A small image classifier, trained from scratch: activation silu, 36300 steps.
Rows from block 3 of a small image classifier, named by matrix and row number. Rows with one number belong to one neuron. Each number is 500 + 40 x the weight over its row's rms, rounded and kept within 0 to 999. All counts start at 0. Numbers have three digits each.
After each neuron's rows are labels from the 100 images, of 14976, where the neuron reaches its highest value: "patch colour" is the nearest of a few named colours to the mean colour under the peak. Only what is clearly more common there than usual is listed. The data: Sentinel-2 satellite tiles (TerraMesh).
# fc1: MLP up (model.blocks.3.mlp.fc1.weight, 1024x256), inputs 43-85
# fc2: MLP down (model.blocks.3.mlp.fc2.weight, 256x1024, transposed), outputs 43-85

fc1.183:533500509470543500500469500498504500476500500494460518500441500500501491500500415523500461500500500500429500500500500500500500500
fc2.183:625374500578500500447500604500500444500372642500500500500600500500500500500422468495635472500500501480459500500540424500500500500
patch colour: white

fc1.571:442500547500428500500500500477582500500500500440500605524500500500500424587500500500455366500520566500500500500473500514500500483
fc2.571:500559500500500500500556526579557500388411500500500500500576500513500500500500448500431500500500534500520500451500365452500589500
patch colour: black

fc1.405:500500489500451500500500500444500500500500430500500500500500588500483418500500500500500500500433500486500500500500500505500500510
fc2.405:438396459500533500497500500500512500500411440500500500500500459500500450500500500500500546503500500500500500500500500474500492433
patch colour: pink

fc1.86:537510500500427389439472542562500500499496585423480414469500588500500500404552542500524506500500500462499454500431474547508576500
fc2.86:519500500528483500495447502572500500499453439430500549521500462500535500436431500489473474500500500550571513500511534500476541537
patch colour: orange

fc1.349:500500500500500508500500475500473550489427500500473500445500500547577574461500463500516442398478424500479500487441535500500523500
fc2.349:482377480500500497477497500533500388574500531500491400450500499608517500510445528446500465500474559500500449495535489487466500501
patch colour: orange

fc1.120:361554500500583500500455538500496500524500422582500439540500500500500569500500500463547500477500500500500500500500500502500529500
fc2.120:500500500455500500500559420500474500500535514500500500500500500406500500500500466500463500402584500514500500438500500500533500625
patch colour: brown

fc1.18:500469500568492508500500509500390454500500594397500500386434500500500500500500500500551500491469500500500532500500500500500500500
fc2.18:500479500392524629498500500500500500590500500500500500500631467500500500451411500500500500500500500408500500500500458500395439500
patch colour: brown

fc1.729:500508428505500500500546500500500544500522500500483482500602500495500500461547499500500455500380461564500402487598455500512418500
fc2.729:500500527456500500452500460547500485540567560483500500563487531500500513500537500559500531500500500500497500500430500500439541542
patch colour: orange

fc1.680:389500500500451500500433500500500504543514427462500495500515459577500500485500553500500575500529507500500500527520525439483500500
fc2.680:471506500540432560499500409500541500474500500508500500500500471500500500500500466495477429498500531500500500500511390540589468500
patch colour: brown

fc1.760:511504602551486364500500603402507500594460500500565454500519506449546496500465500500500538444500500412477577524507569429537507555
fc2.760:500500479532511552564500575430518500503533495524599487471500500491442500506500469500483489444366500500500500543528500500449528500
patch colour: pink

fc1.613:500509527567500500473568561438505502500520471500431500500500539547500558407533504500500500500500500500500456541500500452417582565
fc2.613:518500492538500499500500500564540505500423500478591500420459500500623500570500475492549500500502434570500500519551500477500437566
patch colour: brown

fc1.754:549500500485489500580500500502500534500378500599514469463511454500523500609500470507532556558454500500454500530444565409450457562
fc2.754:542460500539573500443500502500555464549500454500448398531500484392449494500571500434430500500500500516444584500524500500413500558
patch colour: pink

fc1.190:550451500500494602500466500412516513448490542500500500500500523471500598468500496500500500500500500500474457500433538500500575500
fc2.190:421500545500500532461587556479500500485495500500500503583609538479448465547500500500463456500458528500481500500500437500500544500
patch colour: brown

fc1.692:500417500426502500500500500500500500500550500500500500500500500520500500500500500500505461500500500495500500500500417430541462500
fc2.692:534500548511500477500500483500523535595425500500548557502481500500586484500419536453500500568576500464569580430500574500592502534
patch colour: brown

fc1.759:615500500575500500470500500541437500420500533459551541500500500452500496500577523500526448465615433453500515593500497500499500500
fc2.759:417500480480500512575500556465500500457557492500440500500500500491500521515500446500511456500488500500469500339610500430616500500
patch colour: white

fc1.98:451517500434500500517500467500500500564500433561500466500568500500500500500450500500540518415577441500500553500500500562549500444
fc2.98:500392476500562500500500513510575500500500500403500531444500500523500500503500500500500500500500506500429500500487438500500500584
patch colour: white

fc1.352:500593500524500493535489590500500500500453551412500500528500500579545509500500499500523500500445500511531387500500506500500467451
fc2.352:508474500500463500500437500500500413500571474425416492500527547458550500500566500568500500609500450500500420552500500500461510500
patch colour: white

fc1.148:514548514500500500500480500551500500527500500597500500500434500500443500500500500414561542500508514467500500500555500500500457500
fc2.148:489459500500547507500500500500500500483500440500500489536491611500475504500557500542427500472515531500515565438540416500500500500
patch colour: black

fc1.721:500500522484541500532500516500500500488500500480489500500500539500528422571500478500500446500529500498500557500538500500500500564
fc2.721:500577513479557500500500509537551500433538500500524448500500500500500500502462500561500571500524500500450462488538409592415500463
patch colour: white

fc1.476:500546496517500442500518500573569500500500500500500363500441500500531476500531610535500500482500500467487543482514540500500437534
fc2.476:500476500500554500500500500443378500500589500500500500546513557500500500566500426428500500455581500500500500500500538500590500492
patch colour: pink

fc1.614:466558500455522500467500500481500583466500494500484500500518456500500435594453489433505435437500541492484555513461500500536568433
fc2.614:446500500605442498500591430500500515520504500500500441500446500500471570500503500500473491559500615500524500583500500481500500599
patch colour: brown

fc1.199:530500500500495520500534500414598500500389532509555471627500528500500500431500421448530569494500500500578500573500500564500449504
fc2.199:500500434474559539534413500500500531500500504441440595448500527505569481513500446524539478418616456480442500572591562500517500544
patch colour: orange