{"arch": "resmlp", "model": "image classifier", "dataset": "Sentinel-2 satellite tiles (TerraMesh)", "train_examples": 72500, "image_size": 40, "crop_scale_min": 0.7, "horizontal_flip": true, "translate": 0.12, "cutout": 0.25, "targets": ["main land cover"], "num_classes": 9, "norm": "layernorm", "norm_position": "pre", "hidden_act": "silu", "mlp_ratio": 4, "parallel_block": false, "inner_norm": false, "patch_size": [4, 4], "conv_stem": false, "layers": 8, "width": 256, "label_smoothing": 0.1, "loss": "cross_entropy", "init": "torch_default", "residual_init": "none", "optimizer": "muon", "muon_scale": "original", "learning_rate": 0.029, "momentum": 0.98, "nesterov": true, "orthogonalizer": "newton_schulz_5", "adamw_lr_other_params": 0.0009, "max_grad_norm": 0.5, "ema_decay": 0.995, "magnitude_pruning": 0.5, "max_steps": 36300, "batch_size": 128, "epochs": 64.1, "lr_schedule": "cosine", "final_lr_fraction": 0.05, "warmup_steps": 1080, "weight_decay": 0.004, "adamw_weight_decay_other_params": 0}
Rows from block 3 of a small image classifier, named by matrix and row number. Rows with one number belong to one neuron. Each number is 128 + 24 x the weight over its row's rms, rounded and kept within 0 to 255. All counts start at 0. Numbers have three digits each.
Before each neuron's rows are labels from the 100 images, of 14976, where the neuron reaches its highest value: "responds to" is what is common among them; "lies over" is the class under the peak. Only what is clearly more common there than usual is listed. The data: Sentinel-2 satellite tiles (TerraMesh).
# fc1: MLP up (model.blocks.3.mlp.fc1.weight, 1024x256), inputs 215-255
# fc2: MLP down (model.blocks.3.mlp.fc2.weight, 256x1024, transposed), outputs 215-255

responds to: water; snow or ice; main land cover: snow or ice
lies over: snow or ice
fc1.589:128156128176136148128128129128124128140128128128128128044128128090128113181128128128139128128143147152128173128126128128128
fc2.589:196095164111111128123128140128128165128122122084105102128128128128128128010097128128128182101098126128153091152094128128129

responds to: bare ground; main land cover: bare ground
lies over: bare ground
fc1.333:128128158144128128128088159128128128108128096128163128108154126128128150092128128114152131128128128128109128129153180128128
fc2.333:155095128128128128150128128128089203128110128110128128128146149128128128128102135128170128128088109090100149128128157170174

responds to: main land cover: trees
lies over: trees
fc1.226:128128128128167128143095089189128171128154144143128052128099128173119128128128128179132128128080128128082128145156128098128
fc2.226:128128159072108128128163130128128075128126192091128128128128093128128128128128128128128090128164158128182128128128148074165

responds to: snow or ice; main land cover: snow or ice
lies over: snow or ice
fc1.168:128128128128128128128128128128128128128128128122128128128128128128128128128129128128128128128128128135128128128202128128128
fc2.168:128205143128128128036094128095128128093080128128128128128128128151109126058117128128102137092128128128128128188128128128128

responds to: main land cover: crops
lies over: crops
fc1.247:128144104134128063128078128128168067139136082153169128128093128070128183128128128128128121168091128151085128128127083128081
fc2.247:128151148126133103141117163131148128128130166117128151154172147128128151114164128128135128128075112094128119128145161128175

responds to: built area; crops
lies over: built area
fc1.341:169128095128128128115120128149115128128101161128128089171065128128128128128128142128128128128133128128128128128145128143128
fc2.341:075119128125089128098075189155128163137157108128128128128128182091128128122128128130115128122129102155118121128128128128128

responds to: crops; built area; main land cover: crops
lies over: crops
fc1.88:128128099128104128114128128128084128128106094128154076128142128162128154170128128132135128135128080129125128111128084128128
fc2.88:128128125128099132128128154115128128128128134079128128145111146128128183139123140064128120128128128128119121128106117128170

responds to: snow or ice; main land cover: snow or ice
lies over: snow or ice
fc1.598:136119128123103167099128116128128128154058128204128121101128128157166128128128128128099130128184128128128150102128128128098
fc2.598:153128179108120128128128128128072162169128072071128100128150154155095128128128174148097138119119128128128128121128147128128

responds to: bare ground; main land cover: bare ground
lies over: bare ground
fc1.338:128096128128169128130128128125128128128128148128149128128128149089165128106103114084138111128125117128060108128128128128128
fc2.338:158117146127127128143128128128128120053102128120132075124141128128096128119105145128128090128169187128123128128128099128128

responds to: main land cover: built area
lies over: built area
fc1.224:128156128128128134196128196178128128128128128128128128128128133128128165150128128128128048128128128128159128128130128125128
fc2.224:149128170128131128073128128128128079128079128174119128089168074097128128104106128109128128136128128123128153112128128073128

responds to: snow or ice; main land cover: snow or ice
lies over: snow or ice
fc1.622:128128096158120154128112128100128090128132128128128128120117128158066128120165128133129128128089128128128160128103128128083
fc2.622:206138128128128128128128128181128133122136128128165128128128098128060093128154128128119128130169072143104100128128128128146

responds to: main land cover: water
lies over: water
fc1.494:098128201128042168128147128128128128128128128111128128128128128128128128128076135128127065162094128128171105128128128155128
fc2.494:128146128128144128086128128128128128103130128118128128128128137128088128128128137128128128077128128128095175071143128128128

responds to: trees; crops; built area; main land cover: trees
lies over: trees
fc1.436:128128128128124118111184084128173128128128128128128128128071168128128128134128087101128128128128128167128128047128172144111
fc2.436:081122128128128102128128123128089098128112128149128128146128210128129128119130128162128128128147107128123072128128128128128

responds to: snow or ice; main land cover: snow or ice
lies over: snow or ice
fc1.664:128128128128128103128128120147128109128112096128128165128130157104138141128128131062115128128196084128128161155128128128151
fc2.664:128128128079128128068154097128128078119128128101128162128118139122057128135128128128099100153128142124128110113081156128094

responds to: main land cover: water
lies over: water
fc1.90:102151080201107226128133128128128128126102128128128115158146128168128116136128163131128104128128128128128128125117128093080
fc2.90:128194128126123128111166105128128119135192128080162128094128079128128128128128128128070128128108130105128128102124128128128

responds to: bare ground; main land cover: bare ground
lies over: bare ground
fc1.349:128118092144166168165128128152128099128133162128128185167105115120104128124128072128145128155128152128065128128094128071128
fc2.349:128128126128097194128128143128095186128128128116128128128147129128161140187128128128137086131128070079126146127128140157150

responds to: built area
lies over: built area
fc1.748:088090128128111128183082145128145128128187099093137093149116162154128128114149131104128187128165128138126128128128125193128
fc2.748:135103158119100128128150197128140068128127116073175128128133128198140122128128128187166154130077128150128195128128106100183

responds to: main land cover: snow or ice
lies over: snow or ice
fc1.49:128177165128105206128128103061116128128128128122128128128128151128128191128099128128148128128128128112128128128128128128104
fc2.49:128084128128144086128128128128128128128161128128128128118149079128111128128128128143102128128128128128128128157096128128128

responds to: main land cover: built area
lies over: built area
fc1.289:096128128128128143185102104129128137128128128136128128055128167089128128128128128100132171128128128205128128128206128180128
fc2.289:128149128128053072128128128170128073128157071115176053128107128128115170099128128104165100128128108128115128128132128120193

responds to: main land cover: trees
lies over: trees
fc1.254:128128128128128124125161115128124128165148128128084128128129128128126138128128127128128128128090128192128162093128128072116
fc2.254:128128090194140134128128104128128128128101131112128128166128126155135147128128128130128128128188128128128125128128128128109

responds to: snow or ice; main land cover: snow or ice; main land cover: water
lies over: snow or ice; water
fc1.545:128128128128128197185128128135128128128128128146128128128128128077087128140128128070115128128128128166128128128128124128128
fc2.545:128128128131128128046128134098128109128128128128128128128128128120154128161128144104128110128128128128128128146168169128128

responds to: snow or ice; main land cover: snow or ice
lies over: snow or ice
fc1.328:120128128128128096128128128091128128149128112182128049128128080128108147176117196116128131128125078169119125101109067142152
fc2.328:177128128128128128128186128146128128165128047076128149128128127105128128128134112108128128128152128128128128099128204134128

responds to: main land cover: trees
lies over: trees
fc1.620:128128128128128128128126128128128183128128112128128128128103128128137187179128128140128121142176083128190128128128128128128
fc2.620:127105128128128128128150086087128128157167125128128128116128148128128117128128128128128189128121128146114128128101055128128

responds to: main land cover: water
lies over: water
fc1.40:148128178150128049128128138177167117128110085094128128128111128154137146167128128117128116128128157139132128128171128128128
fc2.40:128128147128100162128128165081128128128122128164191124137128146128128146128142128090128205139085105160169128128165128128168

responds to: main land cover: rangeland
lies over: rangeland
fc1.242:128164128089169128163128128163128128151128129128128128128044128092171128128117100151123128078128128128128131155128128128099
fc2.242:092129156179116128120128154181128117071137128066124100128128128166128129109160128086128115128097128144118149135128102128128

responds to: main land cover: trees; clouds
lies over: trees
fc1.134:107145127128128161168044166128137128128147079128128101126128148128128128135128128128062128128128118128071128128128128128128
fc2.134:193080128128039149128128071086142128128128128128128075128128128128150092147128128099128111128128155117128128100128128128144

responds to: bare ground; main land cover: bare ground
lies over: bare ground
fc1.760:128128120110121126128105127167099128129108128182105104131153135128137100181165152109146128137136073128128111128140128136128
fc2.760:128095128128114128167204128109128105144128128140142123159113128205128088151152125167128118179128176151128128121128128128128

responds to: clouds; snow or ice; main land cover: clouds
lies over: clouds
fc1.144:128128143148116128094129060161168156128128097128128070096128128053128140160128184128128128104181107135128128128128135128098
fc2.144:128139128117128128134141162101128115128102128118108128129094128128093128123128113174134128133110128128128085128107128110119

responds to: snow or ice; main land cover: snow or ice
lies over: snow or ice
fc1.265:120128129153191128128128128174155128121128128128175164143059163128105128128128128128128128163128128128128128128128117124128
fc2.265:128067085128107120236128151128128137128128128128128128157128159095184128128128128072128110128128128128128143128107128128128

responds to: main land cover: trees
lies over: trees
fc1.503:098160107128128112127151148128120128176128128128128128128102128128128128128128146128050116064114154096128128128081128128106
fc2.503:133128128128150128128096180128088116102128128128062128128186051128106121128128128108171128128165128128154128162128128128128

responds to: built area; crops; main land cover: crops
lies over: crops
fc1.346:059194177128128146117128150128128128183128099128128108116128128085153128128128139128115128128128129103128128128088107128085
fc2.346:149128128129093128128157147128084124128128128113097132156128117128128128135128128128128128138117128165128128128128128125128

responds to: clouds; main land cover: water
lies over: water
fc1.298:128128032167139128128126144103128128128128128128128106153128078128128128112128128080072128143131171123128143128101128128153
fc2.298:128185095128128134128105158165128117157128128128128128089119095111128082168176128128138128128156128151129128128128047206128

responds to: snow or ice; main land cover: snow or ice
lies over: snow or ice
fc1.658:139153186141128128182128121148177114171128128141127120128101074144088156143128074113128098131122137128109138132128128104117
fc2.658:179094109135128147128139110122128128054128105128189185131163156128161115097128146128128159105155128128098128128121128133128

responds to: bare ground; main land cover: rangeland
lies over: rangeland
fc1.517:128163141128165163115128120058128128128128145103174128128075101087128128169133128128097128128128095071128128177131081151140
fc2.517:142128124128082128128128128128146089171128142128128128182128128128128128128128128147128128128128128110128144081128060128128

responds to: built area; crops; main land cover: crops
lies over: crops
fc1.661:101126070175128163166149128175128100114128128128128079078128128093160128092117128174128128128128116128128128167187128096128
fc2.661:119074128127145128128128083095130170098128128128116128136119128157128123128138128128144128128128168088139105092174128096128

responds to: main land cover: snow or ice
lies over: snow or ice
fc1.450:106128128128118128123136128088128128118128108146113128158154079111112128150128128128128177128128128124144128093128128153128
fc2.450:128128134128149145128130138126128128128128085128100070128087122153128128095128128128128123086144127154128128128128128128128

responds to: bare ground; main land cover: bare ground
lies over: bare ground
fc1.381:124098128089128128128128128129069114124101114139156139128128128135149128159128128178128131175166128110134157128128118128131
fc2.381:128128128128130128100090149128172180142118101094151128128128127119128103149128140103154128123124128105100128110147095128128

responds to: clouds
lies over: water
fc1.485:128152128118127128158092119110100108165154128144137075128128155095135110143128111145126083170128154128134128128131115129166
fc2.485:128138131113113136128166128180174128146107150161084131128120107153128095153050128075102128134068169140128125198128152128134

responds to: crops; main land cover: crops
lies over: crops
fc1.505:100128147138128081128117128128128122158128128128128123128128128111128128128128165162128128065158128128084151128135116189128
fc2.505:128128095187123155128103175088128084128190128128091173128118099124128128128147063165128128165072128128128128128122116182157

responds to: trees; main land cover: trees; clouds
lies over: trees
fc1.466:128128120128119128157131128077128128140116100128084154128093171115080128128128121128128128128128128128128128128152144063103
fc2.466:139128171094111176128128128128128127097145105128128144123128150133087114119128168128128090128090139128124128128128077128158

responds to: bare ground; main land cover: rangeland
lies over: rangeland
fc1.153:087147128128146116128148119135128090136070156128128128114150092128098128175157128128183152141128171158093128128128128128126
fc2.153:128165128128128128128133176128116099128144084106167128128125106049159128133128099060181082106117113087144128098102157128128

responds to: built area
lies over: built area
fc1.477:108129164117108184128124150129167159074126113129128128094146149086128157176128092121104139131128128128177085151088084105102
fc2.477:128145130122128128097128145128094128135124139128121128094126115129128128103148128088081095128082128143124078086128152078128

responds to: trees; main land cover: trees
lies over: trees
fc1.551:128129128145128070128128128141128128128128128147081128156128214128128128071128128128109120128154128128166128185181128128141
fc2.551:126150114090128128128128128128128142128128024128128128128159093128128128082128128128128163128128128150144128128165128128079

responds to: main land cover: snow or ice
lies over: snow or ice
fc1.60:128128128128128080128106128146157140128050096123097128128190090104128128128161103126143196128169066132128128128128128128128
fc2.60:194128095164128183085128128096079095128128111128128123167128096159088128112147128128128128128119128067128128132090128128128

responds to: built area; crops; main land cover: crops
lies over: crops
fc1.671:119172134096128083133117081128175128149113095128128092082138128127133128164125128128144136150134136104128128125125088128137
fc2.671:128174128138209128118104128128170128155128077070140103123173101141116128128122125128128160128185137114140128186128128138128

responds to: main land cover: crops
lies over: crops
fc1.320:128174128209128128128128128079128128128128104128128128128128128128128128128144128128165170128128128078184197128127207128128
fc2.320:161128049128128128128180128136128128128065128128128128127128128128128114128088164125113128128128128128128128128128128128162

responds to: main land cover: trees; clouds; flooded vegetation
lies over: trees
fc1.351:112185175167128128128128128116111134128177148128148169161132128109149132128147128145128097055128129128186156128128132128128
fc2.351:128128149178157162121129128128055112100146080084132128128128128123128128142080128103112128128128128128103098081128143111092

responds to: main land cover: crops
lies over: crops
fc1.433:128130128141128064176128128128128128128128128169128128106120171128128123128128128137071078156128128128128128150154113121094
fc2.433:128103128128067174128127114085128148128128128128128115128125150128060128161116128093128128157068128128128128126128128128128

responds to: main land cover: trees
lies over: trees
fc1.15:128128128128128128128093181124140121154128128146212128128096085155147128157128128128112128157128102128128128042128153095128
fc2.15:130128128083128128122112114152151122128104178128136130149128128135096128128128151128128175090109119128128128128131129089128

responds to: main land cover: water
lies over: water
fc1.430:128128128148135113128128136088087132061128128128121073136128155137134174128137134109132103140123123128154128128128128121098
fc2.430:118125085128128128128161128128092148124132107128128128141149128128187128109122097128084125132128128163128144168128147128098

responds to: crops; built area; main land cover: crops
lies over: crops
fc1.633:128128201128128112128128128134141091128128147128128128111116159128158128114128154128128128126128128128128085124128128128147
fc2.633:125128066111107128128128176128146128128157128179167159128056163128128128128121128150128153128134094128141138128198128115161

responds to: snow or ice; main land cover: snow or ice
lies over: snow or ice
fc1.565:086147128150092123128128128180174085128139144151128082112089128118066128090128120128180134128127126114114104114128110205137
fc2.565:126128128137133128067128115092089140128101128169139070132128089120142098115155128195128158182128116153128128106108128099128

responds to: main land cover: snow or ice
lies over: snow or ice
fc1.183:120181128128191073128117102128173160164128128174128128096128171128128128109153128076128128066182184161128177128128128086128
fc2.183:128128128128128128164128145128128128128128169132128128128128128128128128128128128121128128128165128128127130128128207128128

responds to: main land cover: water
lies over: water
fc1.285:109128103128128128172128128128143098099128162137128109128141128075128143168095126116128133128128091179128107093155095128118
fc2.285:154128128128125128121125128128128162096134099128128109185062128128120096128128154096074128128128128128159149128128128184087

responds to: water; main land cover: water
lies over: water
fc1.616:128128128118128141128128095137138153128162127130128141128100163145128115128089086128128102154128128136146135099128110128128
fc2.616:155116128036128128128128163117148140128128122128128128190128160128185128098138091120133133164128133128091095128128128148105

responds to: main land cover: water
lies over: water
fc1.386:102081072095128100070128108128128108103128156113099142095128105110127103128128113118128154178128128128128158132066128128128
fc2.386:148121128152145128128154128166128128109128137147086128214109135156172163128152147173125147095128104129128087124128079128116

responds to: main land cover: trees
lies over: trees
fc1.392:128128148128128128085128168115110111110128131136128164128128149165128143132117128128128128137128179128128128089128116152131
fc2.392:115134128128128132057128092128099128153101113128128128142128130128067128151169128084128128128128096069103158111101096128135

responds to: bare ground; main land cover: bare ground
lies over: bare ground
fc1.3:128113138131123109131149153128098128152128197128128147162108132174128128128101060128128149191128110128128104128128128150102
fc2.3:128071128115163128128128128124093128124084111102150128128090121093128128128149104128187127142150091144138156128151131128128

responds to: main land cover: water
lies over: water
fc1.179:128128128128151128128119111128123128111128128128110160083102128127150085059128128128151097128128128151122178082169128128128
fc2.179:179128128128128128128128156144128086128128150128128118128128108115174161135099156128128128088128128153128128128128128086128

responds to: bare ground; main land cover: rangeland; main land cover: bare ground
lies over: rangeland; bare ground
fc1.669:091101134186128096128113099122128128150079128143145128128163128128128109156165128128128128128149080128119093128183125128119
fc2.669:128141128128128050098120128116138128103128128098109191137155082120169160128128110128095150128128128128139128123128128128148

responds to: snow or ice; main land cover: snow or ice
lies over: snow or ice
fc1.447:128128133119128115112055128128128184128049104089128128128180154112128128161128127098128149128151046128128128128128128128128
fc2.447:128128128127128128114166128129128128128128129187128110162128128087128096128138128136101128102128104106128128128128124128168

responds to: main land cover: trees
lies over: trees
fc1.511:148194100128128118102128071128128128128134072147148096128128128128128128062118128068128153128088128128145126128128111084076
fc2.511:128220128128197128116128128178128128079128088122128128110152126128148128074128128128090128074161098128128158128128168128130

responds to: bare ground
lies over: rangeland
fc1.475:128150128128128120128128143128116128121083145128128128076128080101109128147128128128128128128128128128128128067150128149128
fc2.475:124128136129129188128128128128128134140128107162157081128128128092146128128140128128161128122140128128128084050128193128128

responds to: crops; main land cover: crops
lies over: crops
fc1.567:148128128159112116105143128186128124154128163128128128122161072080110146092128128129150128128186169140070131128094167128131
fc2.567:177128182150128104128128128128128128087143128153134108147093122123150184089155129128132165138128128128120167128097168128185

responds to: water; main land cover: water
lies over: water
fc1.113:077129091128128163128120093128161128168128121116128154106158128128125153128128128128155128169128128103128115105092058091093
fc2.113:140085128128128128118128145128128146128128128128063100128128128093155103128128128128151128128128096155101156128128155128096

responds to: main land cover: rangeland
lies over: rangeland
fc1.457:112128128104128057110121168128147128100183118132157133100128128163101128128087149140128172177164128128087128125146128128098
fc2.457:128154128137094128128128079103099094128128128104128162172128171128128128116128151128146121162133128128128128128168128095128